From a checkpoint of a small contrastive image-text model: 17.4M parameters, soap at rate 0.0015.
Rows from block 6 of the text encoder, named by matrix and row number. Each number is 500 + 50 x the weight over its row's rms, rounded and kept within 0 to 999. All counts start at 0. Numbers have three digits each. After the name is the row's rms in percent of the matrix's.
# fc2: MLP down (text_encoder.blocks.6.mlp.fc2.weight, 320x848), inputs 610-731
fc2.99 090:468477522477507501523580488511477510593461517503521491484465533494488496524531429488825516516512527527525435451499397560522514473494510505501540508434531492497462530437529569485521502502507530496521508566510517541511501450178504595488509527483517583517472515474479528487494520506584578495569478433527529474460456458489484704481520490520524497605503471554503469519483
fc2.100 090:418478540536493516521471502496554533566535474453493543432512525474475489519509459470089491526550511495547370534502507570531488527528487517518480497570544469528468553463487456479594505532480545504457527505498518515499493514356523415544505473468477457505576499492874448477428475518383566510540469427513512452589517370529507563482514522501513472376483496484524535525485
fc2.101 084:493489447493469504439499476541528503521491487458510478513548537571506505427466480501540526504456490483501467457466448605507513486550430474516417493458482449523483493577486526534481545473465469469482522497501551483531539519481506573498492485439496394554500475494903583462486504509585465541507540527468516497638459500590510477528514524498477499527440452518492510516512
fc2.102 094:582486515493472476456522542555466487531514463484522476467529492584569458545482556513425489511520488574480465441514480505528482474437531501528533501413532522443462424455535553484532490531475534514503450517494548547471499472298460375524533476534489379476477508537117448491566600505507466564519473474537498515684533554459506465480488478463507541334493359553509488505493
fc2.103 093:613460496497515501498478468469444471526519492531452509430527516481527502507482358466441486511501496474484477571494424517455510501506418540514472566498488456498447519501479488532435511519490524526505572490471513518574562474332496433465466548504453367484536512504641565467497505502459589504567535532509468489624480457523497734457505516556478523461390481562462537510536
fc2.104 101:468535500494522493522488517464446522464481515525513483586480491535498498520490551541285493519510539487519523503536511471516518499477545491483494473495487505462493475503502472473561527499466539492512604450528515507440447529752531357485545479506526540492522502483474490504497511514720501444422491458503521513745527489493522508474445496464541511439581585519507525512483
fc2.105 115:623508478501507471545471477526443504517490466514484516483491511530534499499468566456351496456519461456487372482473381584464544499507496488461423540527505447522461535397478370560429519534510508523498479445444513464520543518348509526531469571442499413526498510549717514492525553544244623556501518510461526524286461471512488712511503481493495575432470369600514512513499
fc2.106 092:485488488514515510496434493519531485525524512537503484456494492511459518483512466522644506472476469464520433505547508470516496548571526471510479434533495500525533496480518511511451513479488473450498532459485538515502476484492470556465496500449508485473525549431767558478524485507971517551493515531458507512457490406538540717501479496437518475464522587480500504520523
fc2.107 118:439517501511478499560472485493543505530474513461471526482539515413483551535512370520603536484514520476550533519485537445527485517493533515515527435567513493506511570469534596537559450497533450504486525528485484516481525501470465524505495498481508663484514491487499491518462471478584462455505456542499502476490523422530538719495490490468513465628507601461516509473519
fc2.108 085:355492528527460511476534548582442510481537470506515522430479492466456514508494410480371506545522543522480493472461501520508523461461475531478538502483485468507468555567536421537550511495501527485515536501492461516477539499492493328461493498509499514526462476535383462509547445512458370407479540512536502489672512626465455552468515524560508484627486492566476463500503
fc2.109 109:483480508491520474431457490527573488553504488520495522554520512509489536457515469518757504449449383504491466529451484509464481548541505492500478513616522449525464460490470498527460519461545476506492452491489488484539543504271509763517483457481457451455516488446674547506465543505203532589519521524460504496496535379516509555529560482432513546511435512486491504498479
fc2.110 091:498479502496508506425530465589450470509509465527486448422532536471527545536519411484511478500482517468480451488478527421499534512514406533510493520454503458453510526449494526545624502492460520492545423447477523504440557522463507454485513485493490345529461466492182510495578442527619453553531533518493489489372474538476365509474508478487504544528435449483461515507510
fc2.111 092:315503538482486501498523479533464507523507501458515499513489496391489513528508430470401469530532509473473447489556602435563490471487544487478547516505469536556587491550537486476518496496498481464521552533531477487510418508534504481497510463462549516500452494415947518490514487493773407395539507606566500484729458473489525672463530544465506482596475557518488532489514
fc2.112 094:592520488495537469431505542524442470510476521454465494491576503343529508515494775504512492474500428488470599495492569507464507528495478451502516522565482531518490421392481589501438521493510490513518523492480545481534542475417496438510526557505455482501486518519477502485546514524636561480437542435445501497449454528508508033525476487473476543515489502463489501476519
fc2.113 095:401536545517476531499497468501539522472482502550480489504498519517502509483532609520643535508522514516517551454485464491480508470458505539495497438482489483486507533499530470507601509499479479505489502472517483536439483491543483443486526502511483609480496462547350495473583503478528423482462516506491484472413509571532386375494494502481544490505570535426518501529468
fc2.114 094:478493499478495525481453541550439521481491489566496480440557501326491517473523511548202499488494516488529533595492623452502528513492497486496517461530489530493496526458442616473677486476526477470525470521533528502534596523597495329486514525496505554472520539465291502500452440487558517509461510516505512537724465401484468458452495450551481567518577573430443517494504
fc2.115 092:437489525508464494470530472592490527567496519519522499476507515366505514508495508473380482482535550515449536462426573452512462502450461537493480473486455480488488544467494538528584468502557442509491425487500495528469451468442497354470476485543467414508503486491000399497559461484810436580486494541507473520433469636486351321506492508573522468508561545473518503508526
fc2.116 103:503483492472464461544475495535576528515502533560499488543458507492439543516530438487452535489509514474565553557494467583470482502535488489483553511526522516507551503487517469454610509479518538490461437481465508499508470519639470614526504456492543473511507528536465424471461429497335628526513447488464487503203477414468408592525500494497488540477452408518511495513473
fc2.117 094:452531466535514498502523511375445457514512501482517505531506474511515478516515560479252528560472518504528472444527438550471541471522524509522550499464456527483539528551526540497364489479475517500497565512545474463519468508461504439514518461533588500488488515481733526528453496523513437368471495544511485512743516555462597436564481511527474464505431561491555524454502
fc2.118 104:602499528446503485456459508500583500547504471573488517509494516552489486481547498511618507517482458511547503503472439491506503497527501498511509477533543483492471520555511437528490520533502534539467476499496480550453545524311499492473486493468486526485504539564552503481531565494246568650472496425493498482506542387475438424501480501475432521464422415505511503511448
fc2.119 095:653504539486431502506608500506571475534465509489485500498495447370486496513495562520597512504494482486511485450473425518530465454500494471493458512396462461492482482426512559525466469489458533511557493530494491490462521471316472526519473505536469500477501512569322504479508478508646473427501511484511491497553523680505514496597482476560538545714488482514476494488549
fc2.120 120:388531557495496509469497503559544489585492547488499496514527515399457524514483461523425516500492474516465497529491572468559471506474498521472507474569469470507503530471462519505596495500577497493499495558483520473509486498214502538476497514522462573458536487479510442485429466472603521492507480584531511477828525506569466632473526477552498441606523603424484507492537
fc2.121 100:490546461476518519486483506566599528528496523543481472474554499603422491543453605511629525518469533525497547535498528524498527491507549478518439465590510504480483483522495491514470486491524499503520489507462504464479561553348515596520521465499497502467529488552809557468494549482478481487479531430470531466636480450458481623461518496541470524506464553473489470509451
fc2.122 083:585473583516493517550468503469537533497509505565555510403480499620495472542469483516210503507530530555507462487428482496444483516511532507515444498505495462491479487563498344507470480530518480516487538469471541492558520507453483464517552549509464428553504517508470434500483529494189543474515472501465526444617472444526473244479473485500511449312480444580496497533485
fc2.123 076:592490452472570446402527539506444491528481559531485508479537532549543519496481487510274478483467479477449497522448509530482554491476452496470486515471463414500531552495503544517430519454535431483490472470519430466532591528401480520496535533532480406498446485526538544504511483522451568524541534547472487496405484580483463527442508501562486545532413516504465499502515
fc2.124 086:470495472490543485488566504517555510462540492466506508537521448426467515491481456506735487494491512500466500503491465516446484489496378455529485534474514474513498517447515549480433488493515513498504419529510497465537508537527494605506490488527503398521506477482653501493562431502335423497511522563529496486336508548438407345504539500491517537664411356608497479486548
fc2.125 101:281487533515490551498442474501496470503502505445495519468488524460459508466475353487547473474520501462495493502514632402474490494454446555528478457526488538494466545523497478474521487477486497495542498534525450509474494480669502530515493509485490666524524467433516457482494416501627422456519489593545497494793500467517537677452523503439505438595590619428493522521449
fc2.126 085:418516481499478509458500515560433458504478487499514502382516522445517504466498666515644506469521490493457473518433524460529467491464537508450521464537533497480558512409479508484542502481511486501567429557476493527439554501394489410532467488496456444532499498408440485503540456476255441527512480577535518519565487586566444065529488531500529508477521423498486508510507
fc2.127 085:546513512516532475504442511489558500444483494380465544478489481406516503452475384534916460471486451486458576500492526411474414527551482479482488483460490495514503442493478507518547521497523476478507491502504509496467532455752493748495498501485408450479524468522331563504495431527469471538476494609472473537539563521447544527513536429469477515605513515453466476486520
fc2.128 095:433488492512542487474519440480507479516557477429494490367543486428439520511461389498497487485492506500468423481408527505537525474534481509475483506480476450529479513476487473537418496507496537493513453493539465469507552495353497502535463511498483375449480460499992601504531552509467480479538537526499521485369510608482499816478488496479493501530507483514510476500520
fc2.129 091:504498516453537480488523505500667505530508526522497513493538500411491521494539533491619483484485446469501433473507450579510523476546501504478463494549504385511498444519494485512420521483500478451428483480515506473489513514313503546503508462494483530439520539541393507479524554546967499575505520466492530485501607521490602485507485503517497520613383483532503513509496
fc2.130 085:605496483476491537562486487541425489479488514562472508546492534536539451534488549498317532531516529458543507515488483399495544506453503506515489472568459496514548513415519519509548464506494458514486465526515472577500524459664495254513515527546478561530456512506123502502520499507767535518472504493546487530396513442511414567493487483562468489418577504455417506504499
fc2.131 091:497450488506518503475522495486527473480521526484521504445529549573499525518474348493602504505508536489483554501512535513492525464490467516552491522497510538504503596559539565499535511500494462480486501436525401477510455489536517493481540511503535594461486509509396519509489497466880532514515506555494508486446486506498480859412494472544457485518494540509506527483522
fc2.132 095:597474486478504458474571482475523484534528441415468497504487519308543520524514530482599464507481484508472462425489522420551508480511529444522498517424497469467490453498496662543446453459499473467540526493488504463474532512457510450547504461517489461526490513489163496520553534514774454455484555542486512523534489619494617535541479495514474557599475450562487510493524
fc2.133 103:482500540471555527506459503475504527508526536403532479425497514477447532461506523508424470435485440518508446524526583416503511553532479478511493516488490512502481476455500487509515527486497535501517510464468470503556542496433521617539497518466491509514503470485867495540468517489340484493502469422455484479662453403533520415432501474390527545508526558457500493503466
fc2.134 096:532521505491440519436529498499422482463508504459447477513503484451554477495496447486719497500487492500447503467487473591499468543525492551496529555504511512522577548490492533523515498527479457494488515500471504528496498443659468440503461515545476564466427508501454523489544456496462515535511505503517498518349513534489493460533506508575498485503476390545529505516544
fc2.135 111:521478492487515466420499528512492525487482478543493475453517515550519502475503614487272489459475516492519488513472483537455539483485431487488461524490491544509478515496469442493531534516529496514444423470495519497458529542499480458487489502522480445542498514543275493484561526516478579519493492536446495511101468486488397249528498482502467555374484388497475498507432
fc2.136 100:332472499550506514526513453487522529479486521418503506499486500418488542524462411531331468488498554519531494534482503574508500515470422489524511524530476525495473503658477444480520493483546489484485529472515507473508484521635540528489531481452563534485569469521485491552368503523789556356500504549529473471648467540528556700435483524522501501477515586479495524489463
fc2.137 105:715522464507518502479515507452463517452464490474518470488490470472550486487493546506561491476487432543511550470416524427518495464512492488505542495471488540508526472495544590506478473529456552496519530532491442533500467474534502526502489483528509441491481527542605512525582519523348506506521539466519475531162489531493482450506492505414476497646463458533490494504525
fc2.138 105:580526487506487462498577530514484501443516518614573482575464492663507439534514662540737533503515516511526560514507451525491518491478620463487522527503496569489562516442485482492456514487507477482486485508509495504552478460546515536483499510508496484486487481526521530489519542479467520486500494436439512489442518531496393309520497459536525473399499336568499467476514
fc2.139 099:563463504485560505457515509505515509555531472560458492513502530649529477503507477481429506511500495484499491516484404578467529497516442525499455490547533521508466528521502382530587506514500506530435532502496501526474532533333511523533529549481498396503530536564463537489490570522352498498543529486487484494492447492475421796490515484532456537367399536512480511477445
fc2.140 125:638478499511522492519513520564497504508502511537504485545494508619554470509518543514334473503508505560502562500503604441490492517491567513471542477511527523460493491451489522488631494528528507507510509491499493541465496490457528513495527514481525429490538498499252489504423525467473540560514461461505497494669486380521452561470505512529501506297532541454474542529464
fc2.141 084:551493551519465509488565512502457471557493488516476499439549451318501498525527596499277515523533571460504486440503421519483484476495523506482527482484474435527443500526491502480428504485479522553492548558512478515503510426250470372494488526573496672521516525538559402467553494500634521428549518532579482475639499622480518306515467499638506432522513536455486506479504
fc2.142 092:563519511501444528445442543409454488400496491532483498610505476535526449518487624541451519538504520532546501574510448470492515518442533561475509522561484539443520501506474366514451497560521516527514515542508511539470497446754468376472455503545494650495492499593319517478554484481561502471427485476530481524518533422530544108543516483547510407440491459436539492538479
fc2.143 076:621524483471494477516505481516423464476517525518527469392510481527544513536509506449649525523521537487506672519469499538484525469489429488470490489463491483509483531478478592501477543520463399469459419470529549535515486516604518586459467462595507351488403508537229504537497508479511544572449499467438502556240496660453434594429496523563476554602365511510528474541513
fc2.144 098:616516539496444508477501526514533516574494505484543528567457528698533513541534559509856495460518502527524530440447416507459505528519487534505541525514504615466516501555526484494535494478507500499473480490495466519454483482353514614501531471482489620508519501512419474497558533481515580546503496424509476503518498473455481542529484480500475457426481505434490485488491
fc2.145 102:373497507499514513467480524516469468491504507441497500479547500397453547467516416465541531475489452470458436510460558490501514518505446491537466509522495446518511454481499445501477502494495491453511422508483542491538534499471507561509481455474457498480480501470682507493548490528803506557476553583483535488342561528480538284504527505427472529602517451523496510473464
fc2.146 075:467496505492541541494461482458461461486518512450493491537509458596579480492454625489621439507499511561399415486487473437477509486486541453525517523444484518461469482493522504480429487510502484526552479520515486540449525481471493590533460551500494534470493466456727526529536549538117373424484504548526493479427509516491549507526492516432529500399606470517505487501497
fc2.147 104:500516489508534521514498480515591552520490536483532543630470488725448505543520510541745540482469462494562482525566420636501507516489566462525511494548542546466550498555517516494526510494498496471477528439512503471513469523536497654523540465493552636492507520508403517484459541483649582459541464477489529500495514418533619817518516539454514522439500460539484501470506
fc2.148 099:420491469528496501524507464502539506510514452488470518462509513534456507495509369487583479490525533491482431477483400625501491476530521472528431535505474427511473485521489478531481493485476483503474579520519483493452462515458483509526478477518504516482480493508843539486460511503600498527530487546505527515411522586537561833506484504550485513669493487563524483518522
fc2.149 093:628514431480466494495419496440483503415511502482503531503442466636520489525518511532641519526488530507570551534519456564476564496503568453532461549536481533488560459541526492478388527509485445493427505473547498452578475541775504550492470495510497514485475496562330556527531531530694613533512503398465517496315495341515650637514469518489479481546423434569514497478481
fc2.150 092:505507520548498464500506452428448482454495477552500517617435480623565468539481586513651517526518528527580431556568318626489542501484499505546526520546507618500553502472551406499424467492458534537452551487533489452586393493623500502496490526507568489522419509521563518528497512517446519369492525454470517514432487388466567608530468520460487431513479413556557549510518
fc2.151 118:565498475479523472474508526535472507554514488517493505445505471478452493507517605491145513489514540515497449445490475516489486474502512483490481531545517476501459516552488373498563518523551491506497489504470499523510514544388495395512485510519558404537515489555400418489541498520398524524490516424515478471234477483523417204484506474562496529476529408556481501508480
fc2.152 099:490446538492487479564521519475555528522439515422491507411514504326493522500520494494662494515498506511484506454516531403459497500494509486500526448494491511515513472460518599479589483478519482508564442517443548538474487473521478473502500504495519488501522509445376471511539441498489437541477460460458512464495453532494601182512487540436520496587534505456525499511518
fc2.153 085:556433487510475482538540536527558501500546510530542447434517467559478492567512560508474515512506515550426554469494559411446451490505486491475550520494502457449462548456503561516462521520577488447543462522469513486488546487381540520454475496490522389455520477429489480481436453488785484523513505524525492485494472588516384398459490504589501427448589485534498445456444
fc2.154 107:447524472529488494502484490567487490387525484540495480441551508488505474455458485444589487483463486505477501564468590498498495492489476505488506502427494498479549515378490483504546514487495533502557460493483524542462545455715495534500463513484449351483482491469653545492464394466098441407483519568493487506321453522510403304450518509503530535534509502502483507533488
fc2.155 091:432478430533463485520546490523504498518491555402504504572479477384460504522490627508564543529504472536530426497517506446508468483515509479507571481450469495461505539413539699492564489487499530486547512526499487479498533435498509458472574435555535683519514482497273537485496448479605350448521505545550534462490529575428562398527516534475529512579609538470480477468514
fc2.156 107:561532444526452499565523505484437521535512510496521495513486490513535508486499544487397516513511530544477373424484487474507489451505555447508538505482475470501481484517522577488430482525497498490548506525468474493453471521404464401518513455506537562514446505507816463488542524505458487582456526489531494511149467574463532440510450511564479480420541481533533451518495
fc2.157 073:542448430507464464539484493449486558483566502463514505463511477449486517484455371491320518461514496539434468530488522405528525489514479472531450489524430579504482547511516577486565517535519512486530517529544456438509543445660494454497491507485485429502461485482551524458414458501439523362463515540478485466747500480533509683489539464578490468542538416580497499435515
fc2.158 103:408505518519486523534494483491530497478501500422455483419480501284491534462509414479603460489495456530437511504496627421497433523463441539513501503485509463547462529465462595506593472461498464494555520521467499503480498490600538587520492516459467445494522497406376471500440433465501450538483452519522496515893503502482537535488507509502533416615534628461486538505525
fc2.159 171:506502481499477477485533493512580514533534541574523507475498480508456485542559445498465537595475558479504581507525501598514497490529501485482535527500531492514489533585522501513489496502519503454486523503500554489517511503407520456413476473434558471502498545516425444478475493469999543496508501483459498477210498499518447397496481521549475469537473520513538491502467
fc2.160 087:557526530502520470463479538521474528450442520538501533518466537573481486545512535515387530458494476465556539482437526527452526491476465485516465536519498472474549491538533410489549491496534519510451449450491505492511455519686488480503550549525467581504498495593139458546565464564443585423502460498481483466499461457496533360502498457494514563574484364576456489458468
fc2.161 096:565518482503492480578500525500459521537468522507507499468486474363458492551518540505450512523498523523549481450488521437522500515452630503477567502514442475503528495501493636461538482454506514520493535535510485508510498457472486427501522519558502580479501460522269452508470488492514429503557468517561533505581502476464491261500502493534509532647608490546490481500534
fc2.162 075:471535460472541481472435496522437475466419489497439506613514493513513515434496464496492447432474494455526511558502604433519500525473469482470527475542447477483530496488431512535510483456521500486528479518539488537486545548550511594539480502518457652455538492490616574493441453501417451466487543652509502523454454514478484637523522449470481546613576663393478530475496
fc2.163 110:703513471513465451545504505463545504464489494533500527442518481589609440514505595484675480527524524493486440433450411543517471484533601485501484523452504468478471478470487560528348487533481495508503511528502519494517469429530483389490449491521475466454455504520627521470532571524231453544525490474500483545297503506534509310515486540547496478502417397612517491560528
fc2.164 088:288485520497566524498529465460533485528505507462491486540509523459412546536489386506452494432526465462485447553487566489508495504486482471528571522500485496520518507575508491502503494477541556466505494492516410483541517506287542590502538486491516409453559455447560571527432530491290421443547520532508516469624469472503514871442471504420515519577482612501481527514506
fc2.165 112:516465511551454508540544536423513510521509539464513514528459468542488494555510455524419518527518541495531506479506479517506495533480516540522511488506483511494542504605522508519450470494486481505475541513498529517458481468468499488514535455505521649477531492528387470510527531519785500392521509489532490484578556534487560519533513503487495484391535468453498519484463
fc2.166 100:511525475495512493442532520449477513464491517512524515600433483425455478543536630542495546509491506523593495505518500490538481511480606444492529488480448526463541524469521606479542448481486515492475552509555424526502440466551504431502532484497564656481534492516211499514497514523595524392505454478530509500522478436543578582508508466445524458560524446512476538463527
fc2.167 157:510522484499520483458491510571384509478497464521484515551463494593497483483501533518489519462485504505526467540429507467504562517469457507514497489509491521485525505442497472535572483509516512510504393476508417505478502525546499378568519482524475544475481457487227546500500504507000463508489520511568515505560475493423433551492523492468482548480497444474456506505493
fc2.168 092:464456506549490511597595509515546515553490503435502510458483520408484513544476420524656515535555568539482488503513468534500501454442515515510534476468511443474471565549507488488548507494549524512541542527501471487517509451403517459513521487525542585514545504571213472500462499503640482404545459465551534454605503522526515809493471567543539490536524522484491530495522
fc2.169 109:353485513506451530530435492463566517446494528490543495518480491553427500533515452514784508575528543481510584559521541549536470509518559497519616503522522567526518514589534457445532512477510480457513522500551482495503448507550510582463535464443534564472506507421487509534468454461805455472491450498514511472872546379520553382476499529501542434614478579447552499491438
fc2.170 094:453511484503502547519444492442435476483483485520468536557493495488525487498521413493552533524506526474499459508497486494510559541533426527523473540532521535505505527593520408502492474529491547474492493476483465517458498527730508580498476454525510662490486523515901528499540474536460556477512552500484503488171482455483490619518514537408509501548452512449515497510486
fc2.171 078:349504507498518578467535518481588531411505524470513477583464449521433461521520597488846498511500490552569568547548524488503456485516454508509574475402508573515583469489511501481479458495468572491511521534548464506459441470841519609464499512496525483492513465516604594537455459474462380404477492508526485531476514509483436201498516524410530493536481444471507513518507
fc2.172 115:382528442485549491445526509511561493497538493555532492512487486575460499477502459507510512468472467517508544542524484582500515500547487469504488515448476540525535518522474433477490538479506544502486474503492496480536524514515486668501483459488489450469492507515803550519451466501169492474500526527460499486432469559456409596475508516547489494580500490521468489472522
fc2.173 085:610476439514530465485483516527483489555526480479507512528484488386456525516471476491401530496509514529508475475485487496486526496518489484484504515494508465502476550481471550494511490510480442504452479524523488472563522511333487348448538490493546452494470495579257449529473566520639588541489560475526504514365488505461538778513496482533453500586485459551534465478556
fc2.174 095:550510495514473509492443517430510506407481490494508533543512482623523473524513427511603515538514573479489537469575423611494495506569511556486462549525525470444543441559538324490429493531456509490463448462482533534479480548692533431469479506506531584508511495569712455522616537543552550532462517527493489507125586416526508530505497489435498517376533468482564482495486
fc2.175 092:660524478486545471515485520429397508509503483465532497429487483419495487508508609473192493501514507549515524516505606440481544499481483503476575537487492586491532481481487550486490491548471528522466489469474467489478506494483518312529506512471546537552441516500426454554520533504460572507507536440509506518620461541429535290477448500482484528493457454523498505469501
fc2.176 101:482481526531488514545453508571436519499481483503510491519478486634507485505498587488419476500485504563513519517545609457510460528438534522470461502533472509530497470357462521470632501477491491520528474505469512484545445426530501550516501510496477477477523484434422492474439482475396450512463456509487493509680501382492459281486525509502531547329612543514489507501517
fc2.177 106:522483506545458515612529468472490490489521501516541509458501481608554473504512415532239538547543586550431540492494529510510479477511444510495525514440531545525473462579476500488510518550525534484523514518501511508471539514528499482462474482491534411510474529513649458492439493499293498475442512448490499461255523585498455398510472524592469466462480503523527478500469
fc2.178 100:437500464526478518621519483430536502511476502490484524500510488502484467507501389479286498534514614504537461465554481517510498481485566524507483478506508480458505560498508476496524494516483495491481554514493492516490481518547520373498519483486549522516483483477398475509495462490652493480472450475517519504397523565495534819521481529494498424525553585479518512509513
fc2.179 097:359502532513497529515484440527454502524477522491468517420510518392454549516502400493144528506483543439537474494507532468492518492472459529483455486542473471520511562543513567502573497494517521518486493486537481445511440489448511338515515507494481466509522477501072489494519457467953551417517505517504501459568487458500513905454439512484490493600520554475459523473469
fc2.180 069:509494529438502517445520500554425492561497524539516501438526513542540510519499575479351503500495512609491555452539562396522474470489496477477519496509502584491499509421479508433534492500500497463502416584474543496493426491371470469514512517510505355529519494484291426466522458475551520466510489465538491464354488519465368660485523454502479546347533494543521511481478
fc2.181 108:413522522527408508467498493529427481482490526579475523523530480491501532498524476500386480514512537463530499518521558416483521510487492538482482448545483488506529558444496476483549512483479440508518501499498500502446493487505518318505543468516485640524532481496413450475600425492727392467492517591575494492704541479499442537539524486612528475483583572371502497473493
fc2.182 124:346513465472478530447484504501527473480502501516475503596511492484486480495502467537694486493492449487537534515497523501518500534475547529513515474514482503511513491505504535475535493472501505512474527489566474514458457477528495530487503492483486674482541468491555580491504460509698464456535516519571507504878509431491564727519537527462499451557499612465491537494518
fc2.183 105:439474542504497525540547426552479487552525496443484544406496525459500540510496371489324514516509598515470424460463426544480544446493458551489404499494508492522476559452512512534508466495506482494490454496477497427545504481449497503522509496522492412504486475505371448490440513476291523455513535517504496509418500549518497999478476501569491441461592551529481517522527
fc2.184 094:417495492458518497421535493536387506506490498547500497448491516527517506515497611511139450532485539495554550487504587452519531527466539490523553449525512582430517525525485576443534473509512467481489448489523552542440478520455518322544571448537522458539555520481000474521437518500504503500518467495529496475638446519474446408502503464516539500265544569464482497540457
fc2.185 084:584543527455496511441487526461479522522484448525529514562483538535505491542475533479155472460501415450595454506536455460494483517567499551487499508504514495487514448458478522488533514484544564482520585426520571496440488488541503325507531510549485562513516474487536500507444474537489544489495487566521507483685513424512578333500551480538535447417470514468469496472501
fc2.186 090:407504492513518507442525528491516474492513483514477505487523499566521504489471583529505481517503491468447463509501450528497497501514440520492517513454499483513477507538475368501438500510483539518518522536494522514523489477441487603470442511530476547489494521464902542508516478537219422431555507544555516512634561526502449113544485527536509459525430514532533471501493
fc2.187 104:604534512509483513524522475497467521479485499528472527548461479564512456571491507544191475528495557498577450506561513449464535506512501537514467487550532496486512459514485486495455483508499517473458503522515529465511452498523521422510528481485508489510562486521097452482523547511652509484500488487506490502892513416481512682516502474530517495382503595458526535500481
fc2.188 104:404497503470485499448530514539500510436500505467531475488475512410446525509496376492725491486520498497479640525493603513510498494503439517499600484486490575516565544477508583506595503491512479490496477533498515474532484483717497687498505506520498399469461494455191498529497431458562503484500484531478500504442478571480386801473499470493522525605522474481455462484503
fc2.189 108:437513519508491526602524491552474505554501529581490474524509483477431483484524530527341527541523571528531486488615516560504502514496550498521511507495498517482486580461496462504724535487502534486479558477478516534513484496518517334455521541492529512506492533479174483471457480506697536467474463502510511477330464484512408653480510500486512533519550537496488526531515
fc2.190 088:485473491508519489431451483480448500544517482515510533520507522532598492473506484487586509493475443470511444525465368541541536501516507523502458481524502515486492509484498462522463485472461485518507523498512469522465490464201513513512523493514449540469504481484578605486541534515290589412542536472500501511367530425533479656515543528533497491441450496438470512516531
fc2.191 101:654491516485502483515458518461550518487487487550498506586475470695572488465472606526529500464486464511467568565463413504534482557509581520490418487519491499512495437508455399529383508503505513545488520489480543579489567491387469549491430498463449522487520517551636537478538527519231546606491486442457469531610556375550504104539512453506484473361508473476507502533503
fc2.192 093:615506511504479506609458538460500500461470503458555482529425484612530486524513571499907510518511545580547505484486490448510511507491527496516555472423498613475488434452552579453500506522482486519524459553501456485479450492756514625512501456476542514519495456508359501527451531464570472485503461391484490504504515471474580412482501473438483487473590452506520480509479
fc2.193 109:339513495499514524484460451481539498496507515427518480513497535471487498482512314495686506495499536480459534525471553427501505508496462509501508479525478514536501506585504589489448463492498472483529526478524473451521523458541505613486511457479479605485528499462629539498532491477894398491444541579480512492432532445502567747487531492473519447586590667436511506448531
fc2.194 170:584496493508495496495483514535421496482482470501477523492498490552524507486473550507285495452483541528514434513410497439511536510464480520506431484520515473505463473511465443531500509532522501532496432483488443487478520486519517378593496527531489582499517486523421484475485534481000467556489520455524493496569497545459447385510477502561470478407520513449480518509491
fc2.195 106:529509430467512481440499494539508487486502516534468498535478475470468483526517434542800508509462489512522655517482564498516474510503551471490543513501486485489530536454490683487539482484523453480491454495563434497458497514537491595488561487509506510492521501488127527488462456503587510523490475510517512514518442494468535628486508520494539485658523494493446490481524
fc2.196 108:437505479485469517511439516463448509472465519404508523514503471528475483473510590493407502471493512491526484505507571456509503505479497457488527476527461517503561498555497568447551477467508500486554495454492471496496467523703514487532538443503518639528499453449465503526490486499475456514461444505533490489393479426511642257492475519404512450537620587450491506504498
fc2.197 091:493473483479543446463508490503498478513538499462486493509521493381505490484488525455254481464451438433464463471515561436475470475496433458523507496469453427534484445427503554476437526464497511483507487487490568495569498526482505469523469492506485308482467523495166511541476529544941430504570532566457481503335525576485489739529496511450468554518430503553501499457497
fc2.198 102:538459479474521481479521518471504469543501499535449522476558533468573478480535460481471488526497499475495483493492452532527516512517515505488479474512513491512440478487481449554461491504460490504486521507504477554458515496340486501459488451477468471476497507527694544456456508488473477459513534516532496492641579517440503821488501510561467514453489467525503506481515
fc2.199 094:497525514508474479539470516461589555491482493490518525568488485495487499498497441474675523514497459523518478476525482468517487483536581470482520467558499521491513472478529585482529506478567525459491534491521523545530500491405469528499522500489541528535532514439638549496506513507638576555517430476488531534470525427531542699483469502483515461536538567491483480514454
fc2.200 096:555474555478454497513505555418545514504468481478515487534460484409486506493566470475573503547522444524551493486486402493527486504478539476495559458495501504488501500522551516493565489499486508490543564528508477545471465511481509504488518479571503603489506498516273505489552470510828583412541470490531484499805514432483683545533488531435495478655497392502510510522510
fc2.201 100:549552522502461482498470574440480548485442470589507526566465491537479482528523551495451513544466474484543405527525365640534500487523532459502435507490490484470493455540489392480469541467459520502463557481488572484483489498518533488483464509511515527525464515589528470479527509514294581525465472452499546517317524422501461116560470483497509490585438434528521503474521
fc2.202 093:433484562501455536496523471565347498510476497486482499411485515333476511522499526491334450542558524493481448504518526463502518480415445513508529514495492481487546548415509456519602480484479475520523494563492483497508463504429478340526521513535509556506447492490175449511576429509607459421532514481531488479454503519536494585496527515541526498658519511459502533499543
fc2.203 123:506503496476454496518509504517352495533452487598487523530505447555535499464547510477279511495481540535517379485477430564524537496513523513484444498525513481518477495527477443521512508492485510513469441488493497525486473527455520326508495484496512633522460488518529472457536532492000490574514553480520527517249479487507399376520481487547464493554501555483508519568512
fc2.204 100:550505517519482496503515483415469452525513504427480500478510504464512540518488341480385485512495519454482465492488435515506525498487441539521413508429506456538481489583495478532472512492482484517490567515510495418541497489427514486491485466506457544473478520520326532463506504487735497437507518537531504488733546530504630745560494500498478460540459521492542522498521
fc2.205 094:499529524516533509556592440529429500560497514547476505455486480528502464510479466495122513503501552496477428435515513474522508431454571504480519486416459422531476510518475571466516473475510479498519549572500478482537507489423503395537494510509519534517509446489432471478449524478332421406532468549564495527442515547502464755475489511593557513506532487526491522468546
fc2.206 095:508491516527491516604499512454434499560521470500437502388520500489497521493487430444055472512520517495469508530491443508503517466489458522491440494486493499559447527569512502524568463531485533509510528499429538482548528490368496426519467529491479358563510522502596493490427496502309578510520509461488490506645484555553504738437462497512465465465493552475487522561500
fc2.207 092:604547446459530468439522530519445494402485497619491495548480541532552441526519733488395519504492501535587537508553529462482554504441589443495537487551486655465539474479526527435520535500478519486471468497475505459507431494730516359510471474500545507527480507527278486504483504514243515449457489477525476512318484473505418322510505448532548480362488373559513487458502
fc2.208 077:481453565458533480496530543475440520488503510489539482509490475539545504502507689489354547479506516479508536452480477470473485476474532471519512479454471553508491444438514565460406532472521490479499484516499543482499446540390456533487536511511521420492486522520592512518515526523484512463486501400495526494432522482488496184480459532424500540481499454558518494488443